A small image captioner, trained from scratch: 64-pixel images, encoder activation gelu.
Rows from block 9 of the image encoder of a small image captioner, named by matrix and row number. Rows with one number belong to one neuron. Each number is 500 + 25 x the weight over its row's rms, rounded and kept within 0 to 999. All counts start at 0. Numbers have three digits each.
After each neuron's rows are labels from the 100 images, of 14848, where the neuron reaches its highest value: "strongest on" is what is common among them. Only what is clearly more common there than usual is listed. The data: photos with spoken descriptions (Open Images, Localized Narratives). In brackets: how many of the 100.
# fc1: MLP up (encoder.blocks.9.mlp.fc1.weight, 768x192), inputs 144-191
# fc2: MLP down (encoder.blocks.9.mlp.fc2.weight, 192x768, transposed), outputs 144-191

fc1.574:502492537586526461499496512511504499522508495510526475510501479523502475477474481530526497471533462515568505511476478521543522518516488506472506
fc2.574:472477467531468483515518462450434484482498502558475538490475544492471457460490474501458504480525496529502502477471494544474486501484467531523521
strongest on: text has "wearing" (38); text has "man" (34)

fc1.342:539517489498488515525481558491474455498517509529475530475502513518511533532477508495479487489529494488511536488505573525507466539475497479539510
fc2.342:487502522530507530428524586506523508533513522500473503510496505506517524486496500517512513464467507506521516518473477486486494503474461523449529
strongest on: text has "sky" (72); text has "buildings" (42); text has "building" (36); text has "road" (32)

fc1.47:529480520521514508474458463481521483508490489507489462545526493520511477537520514464460532477467486500480530506516490434515501516482480483501507
fc2.47:488434488487518502522498525484489510513475503464532494449497531483511490555487532512488488497499508515500508525499499504479520546498509544480516
strongest on: text has "woman" (31); text has "wearing" (31)

fc1.644:525465501501496496564476498557492486528450449492470498493497480501479492495529521516477504451447495472457521501509493519520505517479541518483461
fc2.644:491503469558456485507487469487505539491545510460528489505485510507500504475471474498507511478466543510462500539507468503505513508509524486534494
strongest on: text has "grass" (34); text has "ground" (28)

fc1.761:550493485530523503479518484561476508531524488429543510490457461472484525502444479489443511499478458491517496501470503525521470504523486498500483
fc2.761:486512472491539473515488496455521512502488515563513487461512482456471494526498519505547506482517495527526499513469478494488460525499487523488521
strongest on: text has "white" (35); text has "woman" (26); text has "black" (25)

fc1.53:512444486507517486497495485520520474488481484492518525556492478457492498483493486487496460494483530480485524544521511508487496548523524502508488
fc2.53:461498514506496502497521543474451467483524492515493499470499536488512503539508509496528447531514484460515499495513442471537523460476517521540480
strongest on: text has "white" (28)

fc1.0:502448489487481471474550492513494502503498473516513514495522526549484489534483515484507515471527534541483501560474515486511485497513484443478482
fc2.0:504478503476483519487503525518472511502540472453485510463519471494487516494519509481451500495475474534489467460489502500471506516462485508515512
strongest on: text has "wall" (42)

fc1.351:485492491517499531523507462501501532465477531535503552493531484490487507517475511493525463547516503505510497515559490501488504501494465532503471
fc2.351:480493493514490521509518489486477525531504508489566475537518532547518491522539498494531505531524477472521487489466463476479494527510459497497475
strongest on: text has "road" (25)

fc1.492:501493468461496524548509450508464523489508480477459461523503506510530492493500468497511493494494557461548499474469512483498537503520480494495502
fc2.492:504532465489507479474523505455564504459493510532509490498507508475516443462538503490467469525526503521475488478530506512488492554477491502504517
strongest on: text has "trees" (70); text has "plants" (27); text has "grass" (25)

fc1.11:509538478485521502547519520475507479483493520486455514499493489508490532526466511417478478501488506494489501511519473517478496484522514488521521
fc2.11:481516503454471463514507531518488507525489490527494526466508495526490475483502486511491442529532456467512496519516486474513514460512515523488544
strongest on: text has "road" (25)

fc1.750:489483532468561522525529528473510470509483526491502458513476484492492500508526499521537466525496447525491506479480476471543501481495480488494511
fc2.750:514478477503476489467534513520498540494488542513481512473521520509495510477503503493520487501557537468434505567486526503481499475507502492516565
strongest on: text has "people" (52)

fc1.635:485534504490482461486479496486500524496500476509469506472494427508494484483509486447487492542452505482512499518511442476477483509503474528453424
fc2.635:516509466508484494502457511508500481539516524515473492511522514519475547505562494427484506477495535475529517490491522502555503478524515501474513
strongest on: text has "grass" (34)

fc1.733:506498505467488502518551558516539529490507542529509506505498498472525464529507478482441466483511498513511470508519546480531513476520493519485515
fc2.733:501516472504531477513543487480515502531576534462520491497495502548468473523516506496519492531500565521501462442513520462532480513498511480499503
strongest on: text has "sky" (82); text has "trees" (65); text has "grass" (40)

fc1.414:478506525508490469482503547480477505506505532550465495488468504517497501495459512463486473488520471493472514517468499523481480527462467508513464
fc2.414:491493477513501484517474551512513485466497466480485496479446508506503481486530527464538489480408526514516508461486518529475534520521520500511472
strongest on: text has "table" (52); text has "wall" (46); text has "sitting" (35)

fc1.652:528509526437553486477511502513522487488453462552533473525459481491488479501510481514475501517508474522515523487410521496527486502469511531500545
fc2.652:476523487475502515489546509519524530536502522446485479508472506530502483487490512490529513513516504488526528520464475468478517500493466528550528
strongest on: text has "food" (37); text has "plate" (33)

fc1.418:514477508495457522510522466512540488503491528523458471500507531473496488526475512490570505471516538496511520457527536532490521516511521516485499
fc2.418:524523520427483522477525456475468532505489508519501510516546516512531512489502486468483469504503482496499498471496496493517461481543479550453464
strongest on: text has "white" (37); text has "black" (33)

fc1.665:520524475474500554478488505521511481498508493470525486503471481475538522499528498508508499488513491522501503493500534480512466476496503520499496
fc2.665:539502442480482490492514532454505450502469524491468521500486548488491489518526509476507538526485508544538518481522531480483490478558504462524489
strongest on: text has "text" (33)

fc1.41:485503526493507496506510492486517510508548514474488455540463480500501516517538532538503518506523507485469543484449491473514544521485488514518511
fc2.41:481519495467498493536518515473492504489478492476491506492501517504509495506509525521516492534516496534461496501496522468500506485489526491511494
strongest on: text has "standing" (56); text has "wall" (44); text has "holding" (42); text has "persons" (28)

fc1.379:469478489525574495552501523471544520525454493498496503523479476500489495461516495525478483502487496500454451521536551504496497490488524453523544
fc2.379:528504533501481522531525536451504519485494554521463461497478511474470510484517525534471504537480487478511515542494499462528473500467484485507466
strongest on: text has "red" (25)

fc1.176:539500506492508496473505504477479525494482479491520487479503505510490490446471477512517498499501455552499513440497477485551523493487511515521517
fc2.176:508465508492503510514531471483511499554486441507564467478512516503479490513463516491559475507480524504497491499497457491500476518515533531529495
strongest on: text has "wearing" (34); text has "woman" (28); text has "white" (28)

fc1.160:563530493547541529514475524481520506534486503515527444513454492520474502476499522502468491505465487505471474509544532505495469468472528496518511
fc2.160:497505474519568526474496500487471483558520534489534488476504514510523500477511502481490468504500504485496550539532517476519483546486494490520536
strongest on: text has "red" (26)

fc1.525:498483526491503487517542498493527463495473444464527498486429451472509526512460529501522471524511507507492517533510490478483537561465512451544524
fc2.525:558493524506508514506505491470488521501556503551488547502514486464512521538472511438486493515484499499518505513469540540508513501491535509480493
strongest on: text has "table" (36)

fc1.399:504512489476525518518556493484457467500498452486500500513480491468511524507456465523519477418483522493520478479496536494504537508526486520565498
fc2.399:489517526500507526466448504496524544516502505492538499516508494559507495517541540484502496461518581461514477484496496430466533503531498520513522
strongest on: text has "trees" (58); text has "sky" (57)

fc1.59:467497512532515496499512484489527497482500485507528518501435500521475521499461534508475473479472544491534493496518493493469454445487526465504516
fc2.59:484563514499502462524523549495422494504545482533484509531492515516536516490465515524521500506529477499493475515484509459487499449541495473540485
strongest on: text has "flowers" (49); text has "color" (42); text has "flower" (37); text has "leaves" (32)

fc1.670:523529520544485462534460506490500489491490516507511492532467508453495480502526479495480485527546480546483527487478484476501530509497462477506470
fc2.670:503498546513485484470523512469539432500487486476482503481510511525480496471456526436505499504458490537493492467525489490518510494457534517508504
strongest on: text has "people" (48); text has "ground" (25)

fc1.99:471478512500509492489491503528462495503465467477478497509508533507470470502468505505481497541489457489511558538452502514531501454481487485517497
fc2.99:516502524524535494465518496521471522517496545482522473464536469460506467505481536478517461515482456474511528500511505471433492497472510480539501
strongest on: text has "water" (30)

fc1.749:508500489461469507461465492527499550497483496501501535509496505503486481510493473498480491533454522489512540517536520528550450467491469499504516
fc2.749:545475507527504531539443533509558517521512489495479524479504488501457504507483515507514508487474520488478496510479501483530480509487456544518523
strongest on: text has "trees" (88); text has "sky" (83); text has "buildings" (38); text has "grass" (31)

fc1.229:489517508492543503482511490489500506474460507489538473469463489470502531530464506452497477465533538518507505466518485536478509552473469479480499
fc2.229:473532481499482485477519523489516431530492499560552478514494485523475530531470534460522506483480526518483493510491486482502449522495482536514487
strongest on: text has "people" (44)

fc1.262:502481479508550512518512497508535554521447460515485502495533495447486479528510471471485494500501510512505490496541544458523501502519488510453513
fc2.262:486525507506530487496512504480496504529542554502516497516550500537504513506539543499496541495502541489511489465478501466510469503542487476518519
strongest on: text has "wearing" (33)

fc1.16:500514463498506563519445477514501505509480497486512494469485495497496505494545514572494484498489467532484481461488526563524575457474551514488499
fc2.16:496519550497488517527527451511488515487496499529526496503499503539543477501535473509507533511530525463488508535514505489491456494500506482470525
strongest on: text has "food" (25)

fc1.323:487477524525482499505521495508493547481492503508517495521495487509467472513510486457553505516470488491485488526470539516513514516503493516491532
fc2.323:487497534544470567489518543546485487474482519511478490513486485485476454490586504452471525531484444509510511485499507480526500518468526523533521
strongest on: text has "water" (49); text has "grass" (30)

fc1.224:477527510541472507493513479571467554494507506505475525518529493519498492493498566446496500504531504514513524514562552445516503500519517485496471
fc2.224:507517488521526532507502541501513488440482511492475518493480495527474469508545469463495528498535508541495482482501498481505477521531494540493554
strongest on: text has "sky" (74); text has "trees" (56); text has "buildings" (34); text has "water" (32)

fc1.304:503544544494508528488489528514464502500489496543437457506489502493478445482495509478476518521474521493466515481489459485475490513478537489478500
fc2.304:524493529519516543482470512474514505448515511488472495504492509518477528513512484458510462476504511508482485496510469512485511513496482504501486
strongest on: text has "grass" (55); text has "people" (49); text has "ground" (36)

fc1.17:523474469473526475490492513488449488534511493494518509477515512497512458529491433489508492457471560522493497497490538506472511536505473516456437
fc2.17:493504501485485536489479500526460509535505501457499520470481458517513474484481497519479515465464508550456515504515486517532484517482534500526494
strongest on: text has "road" (25)

fc1.753:460445496457497530491442539499517472490524477541485560436448488521480499534521537481474489489498504508553500502467497509552496529493493526508497
fc2.753:517468482434461543477482487495501489534529493497494489490493506531482508493527531496536483481489506480446499489461488537522478517493521470509469
strongest on: text has "leaves" (32); text has "color" (32); text has "flowers" (28); text has "flower" (27)

fc1.751:501513498535475502494500490470528534493547475503530476490496508471519481503508490504489476534501459482547489475545509521514489520500491529503488
fc2.751:562492483516482520510517552515485492511487519512516460443516544477533533449499509462468498465512487538506480528530508497521484503496527522522494
strongest on: text has "water" (54)

fc1.694:478491468500502523516484508533560500476509510465530481510505485528519519499511475485505471534488540510546528505503521499477523462430443488477486
fc2.694:493477501438497493479494511493545498501496442514479478481564512467492498515455559542505499502453500486505512503500459425534501483462496525503511
strongest on: text has "trees" (67); text has "sky" (64); text has "buildings" (36)

fc1.5:462525521493486489450529497514447472499526538513525466477501519474492504500478500487563490481471508521438479540511517486502523513515456491475563
fc2.5:499490485483493503491498523571534453511502488482485482525517508522522463465477464487474486505524496469491542452501537481455493548497459526556471
strongest on: text has "wall" (40)

fc1.490:513518507498497467491484494530518481525508512531504481484496518485473524473473494480487457498557476516529497514512491493498488530481492470484529
fc2.490:478505477483530519456548550507510528535522459469498473500519467473501476517498523515491478515524497483497478499449532506490488521489454522518529
strongest on: text has "food" (35); text has "plate" (26)

fc1.121:442484510490489516495489510531473509487475460515461537503491466511500506481501520520477485514521492482516485468512481512450518434540515501490509
fc2.121:461531503471507496552512530456457524518566490482504523500519486525528483518500535482488484520508528504474519504508436512496498495519528500519532
strongest on: text has "flowers" (39); text has "color" (33)

fc1.619:511479516464523543519495466464510490508487512516514485473513486566518527486500497522507523478501481495522469509487530531534508525489528455508471
fc2.619:465485489548484521485508489511487489491555480521486481466478534461510523475526476503501492483524498554455490522504513526477496544488505513423518
strongest on: text has "plants" (41)

fc1.346:465481508502492444482472532524466492494523520544508520514534489520491522495478514473518474508533504485509518491534517466520498463509482487512487
fc2.346:492494522458503509520482462508515478529489509483472500525523497507474506497483475540528444514507519510481477495498492480498503474505510541485534
strongest on: text has "road" (31)

fc1.317:513484467532496484506483519486488489508510477519482503508475510478462493500467479499507476531523535467568525591465484484551539455493498492510488
fc2.317:562493500484489470506528486446506550519483468501510503483541511505495545472479471484507544501494482483527541515466520467515524512481472541506505
strongest on: text has "plants" (28); text has "grass" (26)

fc1.90:501524490524469497487518493499483471483440489507530509465500503444517482482471485521528487535530467519514528522538537485468473535517501460495499
fc2.90:509477459499505518504483472528522474511502494530517507507492459503504465505509499512470487534512468553465501510478496545493499488505515525485550
strongest on: text has "text" (35)

fc1.140:528463421519530501506435493482522494534482490462511502464459513547522480483523522524492477490497520460508474475478507470508473476447511470487476
fc2.140:521525532499483509502528503459501520486536495519513506532492442507531476533472500501496500501493522491510507522482468543497498468485498498477417
strongest on: text has "plants" (35); text has "grass" (30)

fc1.481:473466525519513493512541508547511516459520506489516481455474539486501499490546496509548478485489515518472518529523455481524531497507482481536497
fc2.481:482473493488483504497490488504529524508540521482517513459503492490516524445520510496510510465537508553479483550512491505545506474528522488530521
strongest on: text has "people" (52); text has "lights" (49); text has "wall" (45); text has "table" (34)

fc1.482:498494506481516517541498501463481509544462494506516551490473502467520502529498517484492501510532495492508491534531553548511497495495505476492519
fc2.482:502526515506538506468539551494496476540503491516469507503478486510480503535515487506459456497514524511526504509483486524509486517483523444504490
strongest on: text has "sky" (71); text has "building" (39); text has "buildings" (35)

fc1.674:503543463520527514533449467525477515529494476484517491528516509477497465498527544519504519474487553509495485510551486484484480490521500496484484
fc2.674:497533551496524504508478518520489503463510451473464517541504547482464495492539522469519492495516538495478481523519464535478498511478484510516513
strongest on: text has "grass" (66); text has "trees" (60); text has "sky" (54); text has "ground" (34)

fc1.611:473496501507519468538531490508554504483483474528483473426524526484477505484473482480469466507513529483488494460510486515513508527498496513520532
fc2.611:525520507550484491540484466494477491510530470477488494512496544484550497479457508524477536478483500486531505539529480467494515448528511532507515
strongest on: text has "water" (28)

fc1.535:505485515505585509466452530446470497521468534497476532519454470501533523474470500485484474515477462524485474508495479506510512489507495468485491
fc2.535:517506492475489449491495489472494484535487500512502510525498481490483491506534487473506506480469488520533479483504523481477470512497547510473518
strongest on: text has "white" (28)

fc1.755:477526521560502526517521530472465505528494527527505559480490483517527514481519537486490523495516503477498523466484483504537503458479520492534525
fc2.755:516499484496491558471537508511501513511478502519505487489498496492465505473465492481464510532499520490474537564501507497485474495503535502516505
strongest on: text has "red" (25)

fc1.96:477532531476554456503499528496536520511499461556524531487480456548510544506483488524530492507538518517505450476486516474479517477493512478509510
fc2.96:517474453538526514527557495474490507506498482529438528449547539525477473454465543484513497515525499471497528511496479505544487496537477528551498
strongest on: text has "food" (26)

fc1.245:512500526473507502447457478514471514510478525485478517473493507511505492471494524501512500511504466517540490455507532507466524432493479453504508
fc2.245:483482503490533483546519487516517499498466499472483515519520513522511494489510513507534522480528504477491538462481508513502491491503486520514520
strongest on: text has "trees" (59); text has "sky" (53); text has "water" (31); text has "plants" (29)

fc1.268:523479526518494506538526561527536532491518515537518510508503473476499480530501466512455472482477506498500470491519563472539502474498508474460502
fc2.268:492535487512516465487532490489506511528560540485525479520539490528479487522522536503502505509501550498506477458498505456509465523531489490508508
strongest on: text has "sky" (84); text has "trees" (70); text has "grass" (41); text has "plants" (28)

fc1.560:506503482473515518483474542480461527479530474507480488516481497517467527481501488455519514478514464512493505564508477509506516469503480505479525
fc2.560:497509500505483483496476518530460480520517515537472521449488527505528501460491477553510558554484509521498507498464495514498472499495514504479520
strongest on: text has "buildings" (31)

fc1.100:509509437514477509516477487478525478456448479470512497518517451492524522521471473514516464510509435502498539529508533450484485502474530481485466
fc2.100:573489486490494544449500490528491472485481501495469553515458434513527517488502481516500500469502509522508501534521520510491528520473490523521539
strongest on: text has "text" (32)

fc1.239:492526486509464489514486499513515470518515510523491566445528454480525505519488503515505465504512479512470527477495470461489486498509494517511462
fc2.239:480498527511497513519473495523549465536528574491508492518516541529490555469520456477495506495525498476495465501434465475492505505507496516504481
strongest on: text has "road" (43); text has "vehicles" (25)

fc1.541:494453511489500515466536500527524467474486528506522514502497484476520531537453536438503496480522495500480531524478514479489463509535513517538526
fc2.541:476529442487485477489512533509485454509474484476489469508508520501506468530535486519522451511511535501526476470542486455542509482477477519526522
strongest on: text has "road" (26)

fc1.509:531464529466495527527493507510480476503469480491526465490491493475476493464485497478527499497512481500545485478481499512521502530493518494511471
fc2.509:500504515461499506503496514473516476560456494469502513549505481498489493535477516528472504477478501550493503501498538464476495469476534529526472
strongest on: text has "holding" (38); text has "man" (31); text has "woman" (28); text has "two" (28)

fc1.543:486462486494487501517482506512477492483468482485516560488508468473502452473485509488483481458472465474488491436476544535486466535538525506522456
fc2.543:537474486501533458478503492512519571451528516525551483488502513503526487483480464478496514487517504492490493497518533518503462512475498487484475
strongest on: text has "plants" (34); text has "leaves" (31); text has "flowers" (26)

fc1.172:493499533540494478475481488503520530501530500519532484466501541483489478492466555532500492522494496465537499473563475493528503560567528516464496
fc2.172:495524492511473461495545473509455528522530488479492530517550479546512494507517495497521498492468534468470523534495534497514493531463481530490499
strongest on: text has "wearing" (32)

fc1.165:500490527507491453513497496505505531483541493505532481545500527513519481501515503499457513496492458499517548469482478511499516530482511520536550
fc2.165:488497523536493535483543541559507521464536507507544465471489502502546479512505524471502485508525502486509477512514472505516490548499517517526522
strongest on: text has "water" (53)

fc1.12:525496474493517509516539474548495532487458477493481510478495488501520443476515504478477507487525506479492533478490518518522497493537456477538505
fc2.12:469488512488535498510510527461515481501482492522500464470525511499498478488504500509517471551491453513488499504490515474434496515509482530497500
strongest on: text has "trees" (63); text has "plants" (34)

fc1.282:468510487478489497492449477533504475528451458547509529488530513545456478520510484485524538501518546497497518497492486485541465516533523524472485
fc2.282:501446477524537501495504542529518503471471545516459463475496518515509476443550504516500501487501535542509508483481519533482490542491500493549529
strongest on: text has "leaves" (25)

fc1.128:501477478509476554519522492494516472515532479481492493511529443523496499485530489487482503502479497520541495500485494447510492513490535521483501
fc2.128:524487481504490476513518501500501513462542491480501443458473514486498495539474515556515485477530510493471503513505544429488482505513508457497502
strongest on: text has "holding" (35); text has "woman" (33)

fc1.598:445501475484520518487470541517487529492449506517490493552510477515471464484473507512492509491491459484521485529488495498509521485483501495475464
fc2.598:427544514492489505473494502486484500531501550509546507483504536511474519502500465484462509510462533511483479516498517535519460502537529480487537
strongest on: text has "food" (36); text has "plate" (34)

fc1.606:540525501458534513498510498526509530459442471498516537503528478512507526462509463554491489506510505499498505528535488525511507498539451484499507
fc2.606:483509506496495505543546550446493472508493542484485522500496483494512470504501497522502521524554446465460503493480477519502504470492493493515506
strongest on: text has "flowers" (25)

fc1.227:496440543475507424478481469502515506504498515481459494499464443508498512535486554510481480494504462473496520488461495511526547509475516510519549
fc2.227:467527553462464465461494512466545526481480510486533519483524520478478480506516525501502503505501476505446491509535569490502523469501466565485514
strongest on: text has "wearing" (31); text has "grass" (26)

fc1.579:502491458494461501502441494526537474505496537467444452527493462499514505517472558521530456485514495518483556500512491486489476519503481494485518
fc2.579:478521513523487544544454516519509474491468500470476519430489478479528489481477487480502505472447483514523472516522500485468500554553522514488495
strongest on: text has "people" (48); text has "standing" (47)

fc1.736:563519475523501452517473517526537517524475507497496499470489509506517460492505475465535520488509463496552504540508498518480497505458503530493474
fc2.736:489515492487513493487482508479483489468484495487494471523480528507482495476526514521503527486509487477497436495464502512475507487466554481573477
strongest on: text has "woman" (35); text has "table" (34)

fc1.167:500476520446489506506555452488505472492482496518499539485498481561470476480499489445483486470446468480521532467497530485495506506506477503489511
fc2.167:509506528515492451468434470480541465536498463531515502486474467544490484539468545510538464505497499472513536480550505472537482502496488505484459
strongest on: text has "dark" (30); text has "black" (30)

fc1.709:508460464500463492517462484489547546482488480493471515533486459489520489488501524528472526539500538525541469512476500479494481494495502519509504
fc2.709:529495523483497435503505507496468505509497512490514496486530518468529544517486515543544487476504493521468507517515478488519459489500510522471499
strongest on: text has "blue" (31)

fc1.6:501466482497461514512517467490536467493513466533449485489493495546482493552468520511497498494497474502526506473498529483523496498493467478491483
fc2.6:513472510566503474519500515481499533516536495529483523469518521469465504541439516513499479485534479489502521466454501490516535507494435493485459
strongest on: text has "dark" (33); text has "lights" (33); text has "buildings" (28)

fc1.685:439491507474499513495499462492535507530521505506483501512535498548511474477464562490558517460506477490488517526506575500516521506521501521499476
fc2.685:529536504530491506510480461507484465529477505546470536490465481550481501528528513506564509519505497481487490489524492532540479476461494514485468
strongest on: text has "dark" (27)

fc1.13:543462498517476511468519511489504520486474515560521534477508511508496529509480507516513498483499530503491443529497517512469512480488524480515491
fc2.13:461486481501491469499539476472490466473508488449507525526488487457541486486497527531445482496464487443479511499492475517541504502510483514497469
strongest on: text has "sky" (72); text has "building" (38); text has "buildings" (34)

fc1.431:539489500555507478530545540491520481515518503521480460519503571481477490467505502512495513511509463504453500495494539488550496491533522473504468
fc2.431:547483488520504473487455502503461472482540486483473480517528510540508477527470517515476447510477515472491462492483492507451488510463539508473528
strongest on: text has "wearing" (35); text has "person" (35)

fc1.103:496518517466515517525503466520525511516487515502479479476472545498435502558532487483498511518501503557493487525474495515482512545542468497522502
fc2.103:473511540453488499466485521516520484499494507459505522539523434503510497493490525502463538526536484483481526499492483495536522445528502490485531
strongest on: text has "wall" (45); text has "holding" (38); text has "wearing" (34)

fc1.499:473514470475525510514476495490531506503482518523518525506522482550526514491507498460507508490517520478513472512481504484499463497518536518525498
fc2.499:523480523518485488512511498503541498497540514488481532493478498492498494447500482485474491502550493514486510480476505543547454508544457507478465
strongest on: text has "flowers" (31); text has "plants" (30)

fc1.459:479532490541499522450531442489494519505487474501536512503479480537529503516526478468487502503478477507526511492545483484511525486492489483496520
fc2.459:498508497555478536489537499517474476506508478478519511507525513514506490514519479526506511489522537531477474494447505516488475468501503530513499
strongest on: text has "flowers" (26); text has "plants" (26)

fc1.389:552490470463496446521502520523502519498516487532477543515536515469476496524498476500503503513508469508501501514509571495493478511503538558505523
fc2.389:488493511461530538509497498503505457521487451463463484507495528471532515522482517528527476535507495463527509513484507489509491540533510500496494
strongest on: text has "black" (35); text has "white" (35); text has "color" (35)

fc1.46:509485507500474516517466530498475515481484470520500537420505498475508469488481505483545526492465458513478508476473522490511494515478484465484478
fc2.46:481519510508501476468503480455472491471544498523554534468545510502520505529521499537503508459546487469475463505486509511526453521497507485500528
strongest on: text has "text" (31)

fc1.192:484546505533498491481479528456488495490505500463526491490490485509486475542503524504453489496487502476443547487531504515513521566517491490434534
fc2.192:489495528479457490477471468505504472518482503524512493507510505483487521500488509475462497469464534500486486543468472473521483501529520508535515
strongest on: text has "ground" (27)

fc1.234:543473530504503460528542539482566458497539465502511503483525510511464498468451452502512484506485454547472505495493499524530514535488470499493486
fc2.234:455477480516463456516454509471486462477511485519484495520484526556498457519458513523459495499538495466520485491513513503522502492539504559522531
strongest on: text has "woman" (35); text has "wearing" (30)

fc1.148:469512468503482551490476493498514466515489486490549475502477474505498476496477543480524475506494527489495512521527492497545542471488508514491488
fc2.148:528477500527447474482510478485495500517455512484436495481517505494522526469534480475478538498490509479513505527533498530504502491491514510525486
strongest on: text has "leaves" (26); text has "flowers" (25)

fc1.723:525526500503512451468481488486484466492502524481482472452498527499559471488481514519477539529500508473490503455478520440492544537485497511481545
fc2.723:434505510517448510535537506490483495496494480497483463496484513486481472490492525501484516525534503517473517540472486520517484516538486497499529
strongest on: text has "people" (47); text has "buildings" (37); text has "road" (27)

fc1.85:494515484520490449513524490504545496444484510473427492486484506468514541511523477489491511526496523553472471529534546458517487485479485467480477
fc2.85:456470485492513539457533467523529535514452484515521493473522488514497477497473502517526465469491443528516478476519493537508489448552488503534491
strongest on: text has "buildings" (38); text has "road" (31)

fc1.684:529477524481497524480454532543478444533520493503528534474513502509485484506474504508484494529463500540538506511463524530466495483480491488503515
fc2.684:463459504451503527489463505499493492502474464546531522510495516517483491490496532492492458451522503486494525509528477506512494501542514519514481
strongest on: text has "white" (37); text has "black" (35); text has "color" (34)

fc1.662:486483487499561504513525524457504498512449500526479494528502473490509502529509522519521462543529516491493544533518495467498505509465494506506484
fc2.662:487545508507480506472506538509520487534486515473531456470474492477489533494527481459463502561474521492467553525477481501510505523500514451504503
strongest on: text has "red" (30)

fc1.450:491493522512541502507496505498496516497505475476542492520478437516489508471507516491489490516516484482524509497481524483464516497506519522530516
fc2.450:525509488529485514465510483471468572510522525506459494511465522481474480484491472530504506504553501466472511518462512477523494495495460548489484
strongest on: text has "food" (48); text has "plate" (37)

fc1.640:514473477537440462469440475492486502489501517465489498498489507457472531479538499516565505468515520507578516517513484502486475490482514502523514
fc2.640:492470462503475472493479480500541517491506470470494497518497503473483508509524540507519484520487516505528510476511455470521492483455515472457487
strongest on: text has "blue" (29)

fc1.380:514529518535472477466475495517490479541489496520504494533546442503531532510467505479472559528493469507493470482556480499526515496478471506446513
fc2.380:462482499529508492502482473461495513502508500520514493445539509463509515508499549517463532465474459542485482550530493534491487498455519521510496
strongest on: text has "people" (51); text has "standing" (48); text has "wall" (43); text has "persons" (28)

fc1.752:548513441471459509486526483513485503481537485507488532505500460483460471473546481468494511512465442518486479516489499494480498487528485511496437
fc2.752:475555472497518481527492502501490495516566503481495483451451494491475524517497477508512497479514489495455484546499469476477510510483544512510497
strongest on: text has "standing" (52); text has "holding" (39); text has "woman" (27)

fc1.27:502478510561521497514503482512487483498490492516480461509517501504521524528519508480511518532476490469561525511546542494509493520492486512484520
fc2.27:468495485518515493498565523476524487465527498484540485507549485496470471521508507476507482522545498498517510480514516490487454551488541485514525
strongest on: text has "water" (49)